python train.py --gain_aug_db=10 --parallel_block=false --momentum=0.95 --orthogonalizer="polar_express" --batch_size=256 --adamw_weight_decay_other_params=0.01
Rows from block 7 of a small CTC audio transcriber, named by matrix and row number. Rows with one number within an expert belong to one neuron, the router's apart. Each number is 128 + 24 x the weight over its row's rms, rounded and kept within 0 to 255. All counts start at 0. Numbers have three digits each.
Before each expert's rows are labels from the 100 clips, of 14848, where the router gives the expert most weight on average: "responds to" is what is common among them. Only what is clearly more common there than usual is listed. The data: short read English sentences (LibriTTS-R).
# router: slot weights (model.blocks.7.mlp.router.weight, 16x128, trained with AdamW), inputs 0-127
# up: expert up (model.blocks.7.mlp.up, 8x128x128), inputs 0-127
# down: expert down (model.blocks.7.mlp.down, 8x128x128, transposed), outputs 0-127

# expert 5
responds to: the word "all"
router.10:092139046162124111120104149147122137165112122125139125141128144149151099167114143163112109091084141118146080093120148119088115093177118100139113106099129103172108131145076117103137148089151108129138141155119131133110100154093143124145140133130123136116161160166186104154121129103136133149099085136164133109136152096121122127130101120175139147149106159129145096108140107156141122120130
router.11:113119106141093141099142154151148163146092091124122128170074099148147139119160095088117145136128132106137145148117122111118103108114173090123118098116130143134108159114097150095137115160125111159135078175153124170137161152135092071142117121105133128127161125085179152152135137155116137157151115144155084127129120140101118141156117115094107151126114142096119144108128153139118117063160
up.7:096129109124130152146146069112092104162080158098148132115168134105171108140138159134108149110125108162112144120165121144097120178136175123154128143104148161156145136082137085158167151114136102138161128135107113117094151094119113147104124138130179114076084150171076144099160118137127140114144097106128139143093149108125151156132110145128133140108119132138104112139111111122127133096148
down.7:122128125114122156160121108108106120150121145174147093135100162102161111160165095109086146133122136139146136142097090139116082183112144147093136141125073105124117152118136112122140089137075094148166092118136132143169127156124096120111127113149078137098090161165140139114135102168132096087140166095112157166144120109107155151164137150119169126127132141126127107109127114138112146126140
up.8:170111115106102191148097192144131127133158112115175137125110113130120137138155148106144142150132159127116143136142160140125129092098145114125115108140126105075081124127138146156161175152095156139129116109120134126161123137146148116108141124064147122148116091145099125124095120144155106114134113138145135136152086109120110144122097142163103156098064140083154124154155140104125094083117
down.8:128152116120111099142133095113135101111111115112104080108123113127164124119097134166131129103130122124076109143107131131131130138121133114136160111169157133106162138153122151105084111108175106138153157150171129106110114122074150137138139129160164138106136154135171146149120182160118095098132108100162118161140128149057146111151103132124141133082107109159123179108113127170099145105154
up.9:172119116124164148115117120110145117094156103131128141089108118099156102136130109161092122123118123139131138104163087148103116121102160121106112106138114133144144119116117080129157120127140114150106127173101096136130144132126150158067145084160149158196084118163116121136147180117175164143165114119095140149105154127133113132151116152151162120104128127143109103078136103099102161152141
down.9:122147086108107153112143107160092115140120173159146124122153148129099152156173141074157114077139118110163117151142130130125112143084121146102098147117105151102141104133133141131110131143115130134121115137139111124136117089123110130144109122145074177077143078130071111161107110131146131120113130126130115087177104140112142132067131122134127151131088112149172152111108139143157115073125
up.10:104152154179129134141130148166117150142094141128139127122080115122149089117121149149143146125159140160125108154133143123108114130138114129134132057149091154141140139126152055116165140151141109110141152116102131181138136126121118129103126112137123132109129126077091145170121116085182155119170141080125150102122110152173135140106123083120109086148103133094137108146149086123109147109122
down.10:111141157115174127111153121112134092122152105097170118101084110130087180136152148091147109154095128142115154116119100152097131114155145106130105131095101135086153171129135170080144140149108138109066120111103109111118148167092123158159145096135130133154132123130134115149156128108135109079141100133108121115110113107119130139097116167136154105166111059144136147125121132137130105142166
up.11:120097119116177123143142133135133118152117100108105116142112124132137114131111162105118097130160095101143098131136126136070165149098152151127113134123117121137160133142154087159111090127144108098164074117204079119147152156122155139138137100122171127136099108127155102081158102111136165152122136097116123116160095170149106125149133110175109124102111129136108142112155137148113177155110
down.11:124097151162137132093108114117138146145165164111162120098135147109081102140148149125135098122079186115132143130125153112120092142116102130120158139111124171152151121113079167111098160107106123117128151033146130151116154117106152132113141131115121158129126165114125101175091159154096098122146123110096103122109131132131145129137091137088116133165142141107144118140138130124123118186147
up.12:144127104084118087119161140127102142145109087137105153150142135155172087102151118111134174123127098163174121175127128142160181164112147134121112135111140153127127132102094133163114147118121155151081119106120114118132117098103115117143151148148124125104071141140130156137096119109116178134138143136105155114095140149127142143120090151120104111111131160175144066096112159143124102124085
down.12:103143141124093133119144088118116131114058122138161136147164100138082089113115146103108137184183102132152132112069140154137154108109137127131135148149101119142134136079149171133147128118098114127116144122141152120114173148109115150148123123100107149154168126116103133168144124141129104148164104124126102097094145146107127097114101134129161119114088191110114149133128137067126140151125
up.13:177093128168096089147142125095162113094151114096132169124108126144137137090123120087152071101109129142109175121142166118143122158118116117125163116111096128147132156119173110137139148127109139106157150155140167163131112154114118105101101126101138135129103147128136122158134145131145121119107147128063122136126119126113158134157139121203088146102088125128115117160113142081165117134099
down.13:129155131097161111120139118078095153123124198147090110191137141136130165122131155134115120107133085136153100159120126127130144140173141086166104121130153130164145139168122125167100114123127143153096151128128119166077100125120101124132120163159106118119157122114122133143122133141135151143158119166149112136150144124127119102128153092134097140110173143161067170123097110175113136116139
up.14:155129118133100147102156107188150140127132170129092137103185156139121141144128177086155128145128110122128126135152091142141120118134121116121094106115136112158126124160151110149144114125081143123085102108112155148121123083125107154129115106144105107119123100127139135143120127080111108131112100154149140165147084164127105114065117137077155099144142113096172132166116152148185150131145
down.14:107153143129088103104178142108123159076138111122161161103150117070131097155161139127157143092120148119115106143160118131117149080103150097110130148113080119118113144120151131108077131130146138177125176120138112109120112122120150145110122149119140105109140125122116092164150106165142106135112117155129138113099157149154156136154124131125162123087150119124075183164172098113131102131142
up.15:122110148128124081117128073141134120155139098156126116124076153134108119143146101150099095141132151129141113160131117078128137142130108128186100180122170140169130134137149129139120108147125104158144127125189128103129132106120175130105129104108102139148115107138159146105197181119134119101110136140132119128124134113072101108130125152105119085164165134109077100151120119120114127167142
down.15:135117141141168177130089148127089139092122172134134099122136175110117105183130147121124144102141077131138088109120157130140159114127090097138116130138117112161082140114111097119117122128109109107136156132195125107131120144170100121157126116135155109152140175089130186145128125126143138126142131147108149169078126127143130128143139159131135171086128156139127126114160115118149071156107
up.16:108092144118162146147188096136089115104129128160115111130120117116096111114136100153118127114131117095117146197093100150132151134155088135189155115132144134146101136134132138102155134093128146107151121145076149142173095102094138124080097128161183147129121126111146138098143116156105125172111147141153090085154138127138108139125119149149141116156150113094134112076127116128151138122140
down.16:158150162135101149144129131157117153159079146123110136142106143116144112109110126104102147125124166110132123076129102141155167096128129179083155129106133118130139120140148136147137134105125144158140127121157075118164137119170066109136134127160143157094133140155146113153082083130145093139148134141129182142151125129141123118147135151133118134082112100130081134197154113130098155101101
up.17:135093093108113135110118117124119085148127136124151129127119141148107120157159113138144115154128120110141095184136113098161105126129067155145121140096149098127115088130181168088106097126142131128131130132161162116117128165123168115155124151105133123174108151093150120112141114177102138114100154140106113092112143136108137181167119129144169144089154144176113146136118142110091088111089
down.17:122120150142150140100123161140140135107154130110120123132097099102150112096073156144163135136087116108101122101144164152123114158185160133168134130137091125099146104146094108087075162141148121110129144137121120100125144134089115122135138100171084114097147145164080134168151156110159125119163158084115099126122118122143106115106102126137096177111108120147134104097128154161133114119160
up.18:118130106132098132130083098112074103154135110117131148137170163097107153135133097124142137131133096143091173176152168093176096130154147128106100098163139153128106148124117055132139134086070142107142119109145136112105101115126111124131074127150140139157142142128154134141146118124115097095172125165136157116118104148158135139153126132130144130132119121105129151116163163154102096164130
down.18:150131155107104143158132126112121106111115132117115118101100069140152085095153130141114130109118122121131122091122120128093156152131115120147139081190156137122134126079133130140149172101147143148134094120088085188169096131122126110129140112152110158142108127096097141100165096123134157117129094099117093120141113113157117115129117127089097144141118163078164143160140129089148132115074
up.19:151202146125142123137116153116173136113104159132088115144124123115126121097120131123146088131097139106102102103146107103086140149101094152098124132113128117107134109132079139157168153151114131110108142090151158139112104165132100193164114155131130113115159131148135173159115126149144110092120157104125112136158146130157161153135137110142111123105131122118185140146126064105123108088105
down.19:142116112099125128116114087160109102118107088145120146137099118140117131153164155140148157122155112094076150125070095140113103163170154106115142139150132128131120127121120172096073117166149088120175134159068162121111105143118120129144118101084101119148108112112112139144102106144121139139160106138100125101116096149122104070133137113113123139147148160151132114127086140090165144130153
up.20:139138123107098130120105130115138100152145100091130154084092106141134110140152146118098137173141101162165179127136110109122092157146106104137126150117093144141100116204161124137132163139125160129157111122103107127117103126157133114115138128179140076126170127119094141123137119097101176168128084095106150110126130155119112127148146103103152098130102150113128153180122160126139131084138
down.20:105114119098142143183135083134128107098123144139138143084176192130134134147144113159145081093141133124098141125129114182147110131091130154122100112111100145093104120110126104134126094163148134087093122157096125103143157172122124136115146177090106117137106087098132137095118155113138124138120136122146086135125129093108125192104124113128103139160148134151110082102151145115125112113136
up.21:121118136102104073156118096125124127114127143116121107100131143141098109158160142142147145128112133165087111113082113104179093101098131139112138183156146158126135112122086158149103099150130105140119130156116136101137149157118101206133121132133153099133125164143121118134136097157151152154124148168141160156123114110113089119129158174111127176121109112155151106128075082126113106120121
down.21:087148126129168125099120141167150167101134168144113160124145102152148123070127140116110083105106137147127144163201143126109133184128131157130146111067118147137139119134150136132134167138110099088124125116138147138102136129147121098121108142118147113091106150114108111099148137119116096105093135093087091150146125153133128147114115104110122129123138148116108135165164175150158162151081
up.22:128135143067125168109157116105111127165140088131113120145108154141158111102167146115130102144141150111120141113089114130111153067114165116140061149157106125137146106128157112087154114133118136142117138133134131131127130152166138165158133154140065136127134146145118101139125095113209125116101111175101131098135107110130134143115102107125132117091132164134122124109110158126159174100154
down.22:100116119165127111104139129168100098077135089129135156120113151098096180122153133123094135105080110113123071111136147105162121141091102146178117114145131106139106141133164145128155144135130117109147183118108140147118209128112133132092100103082178127151142128090146154100145107143124126116117123138110117118103138112093111112148091115124119143107153149100168133152115134142145135154139

# expert 1
responds to: the word "he"
router.2:105156120146097098146142111118220149137149110143154118122164100131083138137115117125155093106117150134150112102111152126148145128096144138109129108136093174155126131106092159145111086106142122092142163093126155128117136096125128170077121100121103118124157122167163126118088096069125139109110109135166092107104151145131113120143092115115109108129127144101140139109138150096129110151090
router.3:119184081129162152178124159118160141082109146133158138117155114116151134138111142152148111113163133131135143149119126153088120133109142158172106153133108128153154103143096131152151082113153104107101132161121149124141120128146133130133145110118094108150106109176144138110102115125148152119148116145116118108166164103153086171067184116096130148133128148083142115095088131118165123152123
up.7:118149163118112140102136135099084093109164111079160172126125119119136097138116171152092105143114142127113100084122145171120129161152144155103111137121106134143097096140121133141120126114137107132123080124114126103151165149139146138158141125149138153162115115117127076122198151120102092130095127151184136087099128086133134100093155153161178131094132129128134159138137165112135122125114
down.7:161118132112148100118148180125155143119120104097114146139150122081096103144110129154077132117118091122096160140151131154134143161100108143179118090144129122149132126126153112089090147148132144165112116134094141139148085154144101184142160183119118142130108162135158121103104113103120162119133104097115131143155094155126178114091082131114085113146141115104107151114091132142149142132116
up.8:138122123138126107124128109135117168127133135171121088140144119101126073135141118132114113128144139171123086120103150178121147111166146118177120167139088153090151153123152072143135117131173142117109118103130096153118114131169108130123153130084116123160132131148108173106076106115122123132112151134199147078138109130113136098134122107154151106132147158125121142113086077173115135132115
down.8:123126125079118139147068092129160113151142121080120141109154073100136174089127120111164115143149123100153133158139143140141093092152157115134154112167104103118104096159135135125110114116131150126150133166095163139127191165104125140126084135133103107131129140090149165147151140057127129142094133153100134117099099116125124141120113158080101116131110149142146144146141153112132112128138
up.9:105120144109159138090118154159118175137123101123090128162133151135153127101152097100121120127114130122135115129133146144118156108098110149103085124136185113143128092128124148182074141147168131086105123120147120128137147129117157107142120100112129124099120097114095127122126126138133179115120158138145094039138118131154128155161078159194116155147157101122130136126127148142127141091142
down.9:073143131103086132146153107121183144110120130085118118131104157115108136172126133169106126121108112159122090122138143141149133144127119129142117148107133123090128164120101096127176089118126098106119090120158095147119115114146139092124118146127104135153116126109163134075171124129117126134119112074096134146120152123075109138118135114081112136104132130136182110201099109162116126135163
up.10:129135150124141098106113129122099140144138141107149128058152134133133174122142069125110117165098152112116148090172145102131167119109128096117104100134137181109102159123114088118125115145128143131091138092146088132152108156147148130112136155061112100176106147089154150149121128175144102166150135128102119122116094140146117124112139149152118108171090147144152149134143132148119099123159
down.10:175146157143145137146140129117117105118101172126138144132073125088099123126156162149135118089161132137095145143160156166163132156117173110122127126117160098154145138122113163141107151147125129168131123093132137090089102093091151151177125075096124111144153090156129134146153133139095156107100122105088110113133163122136148131114154132175124158134113135128139081150149118112176135110134
up.11:104088158128177082120099141108150127130168118135156135131192104132124129165116125098129190124116108112112105127116102095110142137149111153136137127097119082147159110097156171075159160116160119131143146107105152094098145081155110138167119142100127091139136119120141139129155135136149093133093160115097138126129126075122134125133129155151134101147169103137129135133104142158078128148142
down.11:135125110133160093100123112136106085139111121185106124113138161154135129102131163125160094143153133161138165127128182149102143106087110071054113095163145124112117160119147092133129101103150134120113142144098134117136100130064135151113151140156167115113134142142116116153131093097171099116141118126195132128101160137127122126122104116109135143150097136140119123090124116094111140135125
up.12:124126150144090115136085130117127122103160095152120138115120120121086132148122086166099114128142132128122148133134124107146127139121102144128129160132145112115075140159100140113152112131134154185181191126150123110166134144141093120184129160089161118115129130112139147183089117097084150149109096132089125125150145149120170094139145101169152082116144106127143101123088133112131138093116
down.12:151159130122130116100140140102104128100125154119128145158109156139163178163113140107120139149124094130134138142129142147158081147137165114173127164116123176137140122147127151139121140133128089130101112151128085089148113123140154076109079118159113101180126136129118091082134098106120143188165113133161131121101092085117156115101130126134138123137135129111157096138132109140057121162131
up.13:090130109176098096106107102112146150066167114142119137131119107121125114106146150116128149146119126137123129114149126166152153135122103123160143120113154075135141064127082106143098121142081142133108115166150120165098141136122130119081175144152152123134160089116159135156151155124187123111093101086143117123166142148141129124132162135180113128147117106143124102104106124132164125106141
down.13:101153130072129093110119174119128164123109151099153132114136177147143111140111112131118103143099139122124102158131118123138110105132100087116121133157085143107088155158123141164136135160156145106117106087115124143089135095175108118137104127116177173182128125117115137130107134158093108101115136194131139135144152164162114138117156135108131092097090143119118134133165142107082116102103
up.14:120103122145137134111124143121133125118106162135146168140126125142131130078146129140111136143094133111108141115123155142107141087163136096076130150168127137097107148115143112161110103150113114108142120155154114117185127123183086123106116107141099154114107143135106086111148155125100105125131137157087169117165158115096179132123160140150152176096084150146125131131143086117178077121094
down.14:180131118113107106125130146152083124101113126151112146131090102127108141147177139140134144134125088106127163126143132091129134157149114152145165119148167151125120139145139109141134167152157118107145130122132155155119145095084179108066154101141114088148136172127124121120142125117138120129150100097192129168104139095126121169118143103106131090153134107134171084124134132105115118165182
up.15:187163117131125182106076123136118125122094159133160117124129107137091085121140146152128142132078119135116152117118129107176143189101145163143114090161119149164119099140143107147084114133125148132122147097119107138112143140133134153085151118141082143141102116127079117163141114144102138120126094122106140124150114138122127133151096160175115157139115168092131153092126072158122124122120
down.15:105127117081096153121121104113105129100142131108172102146100141109108101145110095084132107156180140119110104102173089135145173104120167173124164147078152134121088122091156114170153121146124131138127144182146104149162109153139119104124107141099105162142117110129099157121153134125130135152152161123137108111159125109149109143131104140125111137095188107141100110101108115150154143124105
up.16:114115169129125098187123115102124125134139132129128098135122132128132111168127105096146103124126074113074147108163117120102101146123168123125154107121125137101160140141119099138141153151130141141176070114115130109108122145119147160122142106089155147130120139130164163144166059185153141128153091097087146120105125169157075131109135144144129122116118121151106155119101183118135117124129
down.16:129111098092181104079107146140134131142105101120113156117113119129136117142124134130144143117126145133148135175105130144139127137139129126144099140102155136110104157120180170134069134109109137145105164094147113159112155088132105095121120114149149092115106108100127105163113154118110118146145145144136119105149159110081145157130121143149155142113190133054127103095123088134177171152135
up.17:163141078144129069121127107121159117095094106099152133124159152112137128137132147096131135094148144142154118105151200118132124164115134114152127126126144141096086133141162145143141109146104128150134142148169140148088098148142090138176114090123122131135128101130084112162150104130144120152086128115107186113138107125157101126118071107144136114173141091092172134118122120122115128121163
down.17:113105134121206168119149164127110112150131151147095105128092129105113135155137116105142119103132117115109179160095115120158132158073092160118117115085156099125128139116127129108142150131138112100164159132147152130154117133168130132158135153102126111151152107183149131148138175104143148144162151139127134159121100124126159137102141098121121122117076165146102134089090153091088133119112
up.18:143113177141143129169120106126129179138134176130114137151083111094093145096138114137143093155100121095147154141138134105139119136162111137083116143143114187133135113131130129113113148112135111112122103157154128088138092170128098102076129127159126130152133086138122147145167140124113102136100111082105171155158113138144159110136094143105109101107145149148129160080151124156079126107157
down.18:121153099140134090137106143122146067159109143079110135091114096179095109079103147095132110134191136093129128138149069103102141121117147146154132130129167143146091124165117096111090142157153106119130100167114120129127108137122123152146120122127121128125131145118098130189160142134123106106131148132128163152148094121101122108123141132155150145121114114101165098163146118136137063143131
up.19:125109158143150123123144124149117129135114180122106120099145129142146109088122161110124102127161106081125162144182153111118127117146131156152101105170120142136104138197106124175139188095104134147083134133146097118121125112138113140140106116092141114115127118175121164130124132147167101140129114110126146108093087086099142140137168143139134127165115129145127118089101095144152118079080
down.19:147093148099094138122088109111133137140124085161111155157156172141098145125144119163176152136127102165137100158129130117136174130108138103123150134123115092125109151097153112097129134156141112138119134127104096130147153173129145119127068149122153150178130082094128137173135126089117133129156146122181131130182124142107119165114129139127143100137128150114107060146117098123123110143163
up.20:126117155119127131115114154170126119146125139093139097141128140130148081180116109098158133129115110105137079142083147126123122089159153168161147110146104111129128128134098122107094132113091143152122165113105104142149123114132101123117141146204132108134160083150125090202125131123123126131127144127143143132134095075135090127094137114160131160098111104138108122144128157133193111157148
down.20:132153146114139123113130097117129143138152097116097140111176146160123136107162199121106144152102140136132156132129104138120114138128166095105080147098138131092128098118181094137157175131136159134107114163145169106141126137108144144123146160084149108145122167128086164085106167116134142173124144109131139162092147120150157116114148121126130128180154125122099168135116139090103105152117
up.21:114154135138157147169135157133082134144078130134163122123107128105117155090092150149156112122116110072098136129110149125087114113177133169140117093123141149125053107130147147141111164114113170126150105093114136094084148145128150125106109101144127120117141158079189117117159095180148116154135117113136159137174122114116133127142139094127147117124129109119131168139116119143112114132145
down.21:114151096087179098132116129086102118116125124088118115099123138127142125160121121103100135150157144149151151108126063112150105153111178085112170164117089132169095155105154131096171107126142135126155133099123129148104107140132108162120146125148095130122160111141113146128129161083117125091093090122163076158088115121152147129148121138157158139143113122157154108123119088142117142120143
up.22:159104171127165124134097113155152131155136155132085124121141127154172140140138150126167119113142126110124130132098104101122115135129091097106169151118140117134144148119162148116108144175131103142145181145125126130122107109106116135146089121135162141104121149156125097134142104122101134182106121149095140137185100147078141115138134152124102094065126097114091124113116087086171133082156
down.22:153135115119120106136171122132119154120110120132107139130131159146093095082124125146096123116141147152155114108141078144097116087127149131154127121156139128161148147152106152151144086121125146141182102093133166097068122107127154103148134101151112118174165121144146118121129108131148112114156147109170170138060131121149162175150114115141176112161126130122104121064144124114117146122141

# expert 7
responds to: the word "not"; the word "you"; the word "do"
router.14:076110102142146173118123114140167117103139103174176099110155117105109142109130128137141103161169145125145101126112142106121130085132179096128125142127127161181112130148131123134091168097119139142126103198131120162112134114107101119133163124138148117085157127138193149121128134111150094119096095095140112156102143145103138148121104156154126132169115154114106121148119150153164111143147
router.15:129098163109106122120118115154145120127179106148157144128142104113097125072127151120124106187180135110117100161093121103091125114119143089128106145131146128157070116111134136117111181096079127133134138155133117137129149165129093144104135094141119141064136106110175130079146107138102098144159123115149116133151164150103138145144098085136100121158114130093140140133128136163149138125117
up.7:103124165129150135139162114162129120101124124098168133123138124143117131127128143120107158131115126102137102112141071150120123104116115122097155178111158098114150127101067136165132105145121159113139104181111159183083136077118119106120124149136128152166110092145118113133155143148099132142081101156127150102099116105072142132115155125120109139165112171168139115124138154115113130186130
down.7:143126120149068141097106111114101117105149117163124104131110093086142159118132111090119119115160114133094139151120075116173152135141080130115143108104134111091172116122123154135130116116157107119132094141127150083127113161143144106135156136130114096151133131136152137122164092147130079111190153106070138126124119098124129157112107118115154170113102102100164127098112115175116117094101
up.8:152165131142076133182171119092099137147122165126136115139099154093124145083115131178108083140113148143116157098123120119124097117106155124124085120158168157084114098181149139084131115110142156131109148141154098164111150116139148111150158124116138148135107120173108094114149120104107149151137127127078118114134110144159121132182133098132132128146102154136139129103117090115115148091136
down.8:138126120099113114094116158097148098180141119116138172129119126136107157102128099109122126134135101079135132142132151092108127137124134139130091120128128134108141143138134155141151128139134152082129121162136100192126153124121122131112106137098103097122132096135148141184119111159169110166106123090158129081120123122131134123086137097100111126100153141111158155116070211094102165143102
up.9:125132126150164134150118114109121138140077096157115124124073084127117121129140125101095133204175159159125131131116115104160103088109161125135119121154139184112116122107124139175150130128126137162123171114136172126129120121119139103109102158100104130088136113137145125120141097147160162112147115100132106106130074164120123122122116115163144107117185074151132132139148116142110163098104
down.9:133135151101125130175203114112134114143199145105142148097148111118176136103139161127135124128074134139110144162130143124138112093115140141137146090154138158151096095113130158145131132160109130079096113122122117143144129155102168110133145101179130141160135136151101134138144129105154145099111153114126157089084118109096146156116151188138109146152101138151126130130118122102120177131141
up.10:123094138138121125114123140089140099116128168137156123108124096121119116155119155162077114120143109125171135086101159197159122136114110149111128139159105134100113131123132109126130127113116060132168083181164124119093115134116140161126094120124102143168131084174165137128116146100137107124093111119152159137132138162103107113103152162137156117178136124108153157136123142103116157116097
down.10:135143180127090154134170111154062120124165118111124118147105137148149152138115107073144134142195098179120092102126158111062137118138144109127140111105145145138129123121109137144086126137126127107142121114168118128149111103094098094081132146094167108136107116106140094127101144155138133153119117140100132098147143115121131151128122113151125135145115110154127116128148044149111136148138
up.11:120109143082157121151122127144089134147094193171125144142129137109115180167113112126163126151159148109085110124116119100149135157132153129115127076161117129128133136129114121140109106196096159090105103114074088135134124119154115134122181119156126123142140134152111084131120121151114144124102123150159104136150126123083178117146108148141080110112086163128121107149143137138116129117106
down.11:149095163144171177121151097117130121105077136143155154170102141154121121131135085142105132123114104118118160113122096135120092112093072134166111116092117134098162094138126141146161102138111101150121098140180137128103117140114155151137174169050134126119107125135089164093103126134146116097109148124086099118106114136134129141114132109145126089159112128105142166131130114109138112134137
up.12:124091111129108138143096122105161111115105138101130186116090107146081137136084121105155162148163155134194119103116176127112131098088123099141106113157149187166115108119098115132165133108116135137153136135123083144147149129097081130149132103118124173156086132146145142104105121148133120118168129106159134095113160108136114140126132147168134140114084166150115113133123149131141097140115
down.12:123135126145112133117165109177138145096107097146146146133147176112173098168153105140127123097095147111053121131107098099122109134112112133099143118100112090135107117175122122115109154120136102125115135142152108074084106084126135172147139124109147078123139151105109131131132124170159115127108118164078121127120146152106136176110109143119132124133130147126101135145122140194087143139118
up.13:140127137163102120178116150193099107163136152119147120105136153134113130184106117160129126105094092151125146154141137176102122102087161124153145132127132150141153160147127126118114109122138059124160163089119100136146108110095166116112130143129102115125122121113166123130131107099133079154098125094068127123171124101172126135135120116110118132149141173100122110136128092118096131142151
down.13:164065101147137138117104146113130154108131130112079124160142116124144171161166149148161130140104111108106125090191100095158117149121115170168126147108124096126112174143141114140122089142098159160144131103141134141135121170121124110131124159065157132130135119096131111141147100119162118162163124124172119127136084071155100109107133153136127118102137136140124101147121136108154101125119
up.14:138097131118151084140090085121176114105136135143137106130149176149140127098134120127147120123111105127139104114130123118108170102164135124145159140056147154092126142098145128143088130100082104172146102133139129087113122137070132146141116137157164173130095162137114127158137135121189102143153105154132114105145122149136108137135153136115123115134128117149138145177130056115139107141117
down.14:143156132108100149174162152136107149097109103089129115126094160107151121115092115133123133129124082100110122129059123071115151112138154124109140140171159111120137157147124116154122145127175152094133137130144111161138140154164151113103164149101113119165102122093123118083144126132120144139087139116123152145074134141150147094139144106125082111134147185104166124120109170138109106125118
up.15:130106162144079161132110126136108147143164097139137146119104113149099142133110124097144091135118155097122133113135145134124113106094143116138136107113134123126128109106099177152165098199122088120171120113120116144099158114116127139101101111155094137173153106082132192152101120139141113106109121113158073100144160169185158114141152153142115131098144113134137164118119161120126114127105
down.15:130154105134132128135155154118121135101102162178095137089130139134129136142150133134155140098132129118134180105175100115090145140129148113116147132088061157154157167126135108174154132073089137136105146117142145121138108108128093123173128130114129107100113089154107128092167156122111118101102075124145168136116135105121144080107165147160179140123155120121134113156135127131120145124099
up.16:101153104139122110109136116101127137156139128113075130110150157139120156137135152136110087178119141097121160067143167159114168121125123130126130078113149190118113110124134148138116110106079134164111135100152113165113100101143121090126121130171101131170130145107115117117116124124162169119153113175152133194163104145122139114116110114130066167117145112132127112113136128114093129142129
down.16:131133167143135119109126104143108114142120089142138130166143110121169134131118091108112139128137155136132165123102139146145167104151138109129151134150121156111128129122201158114108138095085141100090134139112138117136124140152158155154076117118106124150113116135143112082116127133128129158139109092166107070094134159188112089116106098149154140104140131153124163118138140064106124182095
up.17:101138125159148138112099148080112120086127148160112105111105127131171144104114103101128122118069153124110161156114095123133151143157143108107118141115147130093105121114163136122202127106138140181105144098154149113094132118111175132129167123102076179122096141101120127127154180155139127122152114116115146123110145142091129109136148127120117125125115151144103141108117150154126099200128
down.17:130166069103141121109150147098126130137132119087149138110164133142078132140115158139103158102128128091167077115129142138131093073126110149106125123118146101118135122134113086130113138139125118113160074118110127134120164115124144177155154181158139127142141088131129109101120075102146114139126154166107104102166098130128171131103143093129116124148126141168134117138116109090085177133134
up.18:116124140096101139123110146134172168174090180101113156130133109118149139105135086145167124113135102133136123146128116090125116147140163133122099118133162098105098119111134144122124114140160147125104156101086128134144070143129129149140145116110072125153124110158105122168123086172170102115156094091147123104098150141121114153134167111146127158135108139158181108119137121073164136102133
down.18:124148178167126108095146139132117116123149121150111129102111092125097147128099161130092122129120135103127134121170093121162114127138067119156105094165136134111164153154147114123149124146155125193144123120120170120137128131134095125082142161084118161164152130095126136136120135093154146140122138187121153151121124102138145077100127156152100096125076145126137120112144176132108092118156
up.19:071147171118152111139136174134102113093082069122124129170125107113097174111091160107105141122144129108148128140129134118134112098082090144118116148120095153164128147105152129126144125144114158127109127158141124141122136125153169159108230103132122140128105134116136102127143145103129171112119113135139126140127143151152110089088116109138093135117137148127181124113138115110133162138107
down.19:131129071118095122123108137124139149147120159155107143072172159127141138097135111144142141122117134156128160073124127104156092121187127125160090132106106097155098145081112150116113138151186144131119139152096136120099151175135110166090140096134084104114162110140133134113119132105117118134127141107115114143101071139119111126163114127155104097140117150149151141130123138125181138128079
up.20:094130116092131113122123113143121138142093151109133133092061124106137162152064136154147104132124144098132135140134073127107136141134123153138115093118187121139134104146172119149106142139130148133131125143101130146154144155123144150122081136110158108124099104118152182150150188112146123163112084165137160098095128079134097139131149130110114119109096183139173106132130138123104124127143
down.20:116119130137109175117142156131097182130129137111115134145133129131147135117170142106116165135109144113095110115094111116134090183131134141071122132149085141116076118056082131092140166114138115121124142139138136155121117088106118136098167115113127145126089116097093133136128132118155128124149139121099150136126111130151111139128166095122108131109123065104069153156085100097145101131125
up.21:119158141130154125105106152124111148134164152144112126121031142183206112132113132111130142134171114136138107148105105133099099129144080098134115056168117135114113131151103119154096100113117129159150128142094114146095160142155171145107128110108132104130082153108118142122121140118141138141155161113134134112108148144126126145138131141120145109113076141113159100161131162124127118132127
down.21:110137133124108137119160136162144128084105191106144134095125152102097116119138120145159142125070121169101138117116163121111118151101105184112146115118109133105140098098166143126155095124086134112113140118165126157149106079107111147145140137155141147112154073117096081157170142145137106091132076152123133172135139124100121147152134124122123124138131136176099159131148123159133124094145
up.22:085109145054167143160162124117137123122131109150094108113081121133153154099089138163115114144132125133135128099144118122122163164114132140112117116105093125132126102135127180098150177129118074140167115131124154122133162164138140115129129120160160127164119094165135112137127164148155113097160149173095110120140108103099128159088092136122146128110183100133100119159129119109116103121119
down.22:102119130146122106168111151150131101095123147123144126145119141139131188127134114129148155138157144091117124143156118112108102117079129116143138131126141113132150183105129143124192118108122150118143088152159138063131086156095136139078121159132157082108098143134097106105160122121104104134179143112052156119127157154115133144113116123099126149139122133139094109140170113141131150126165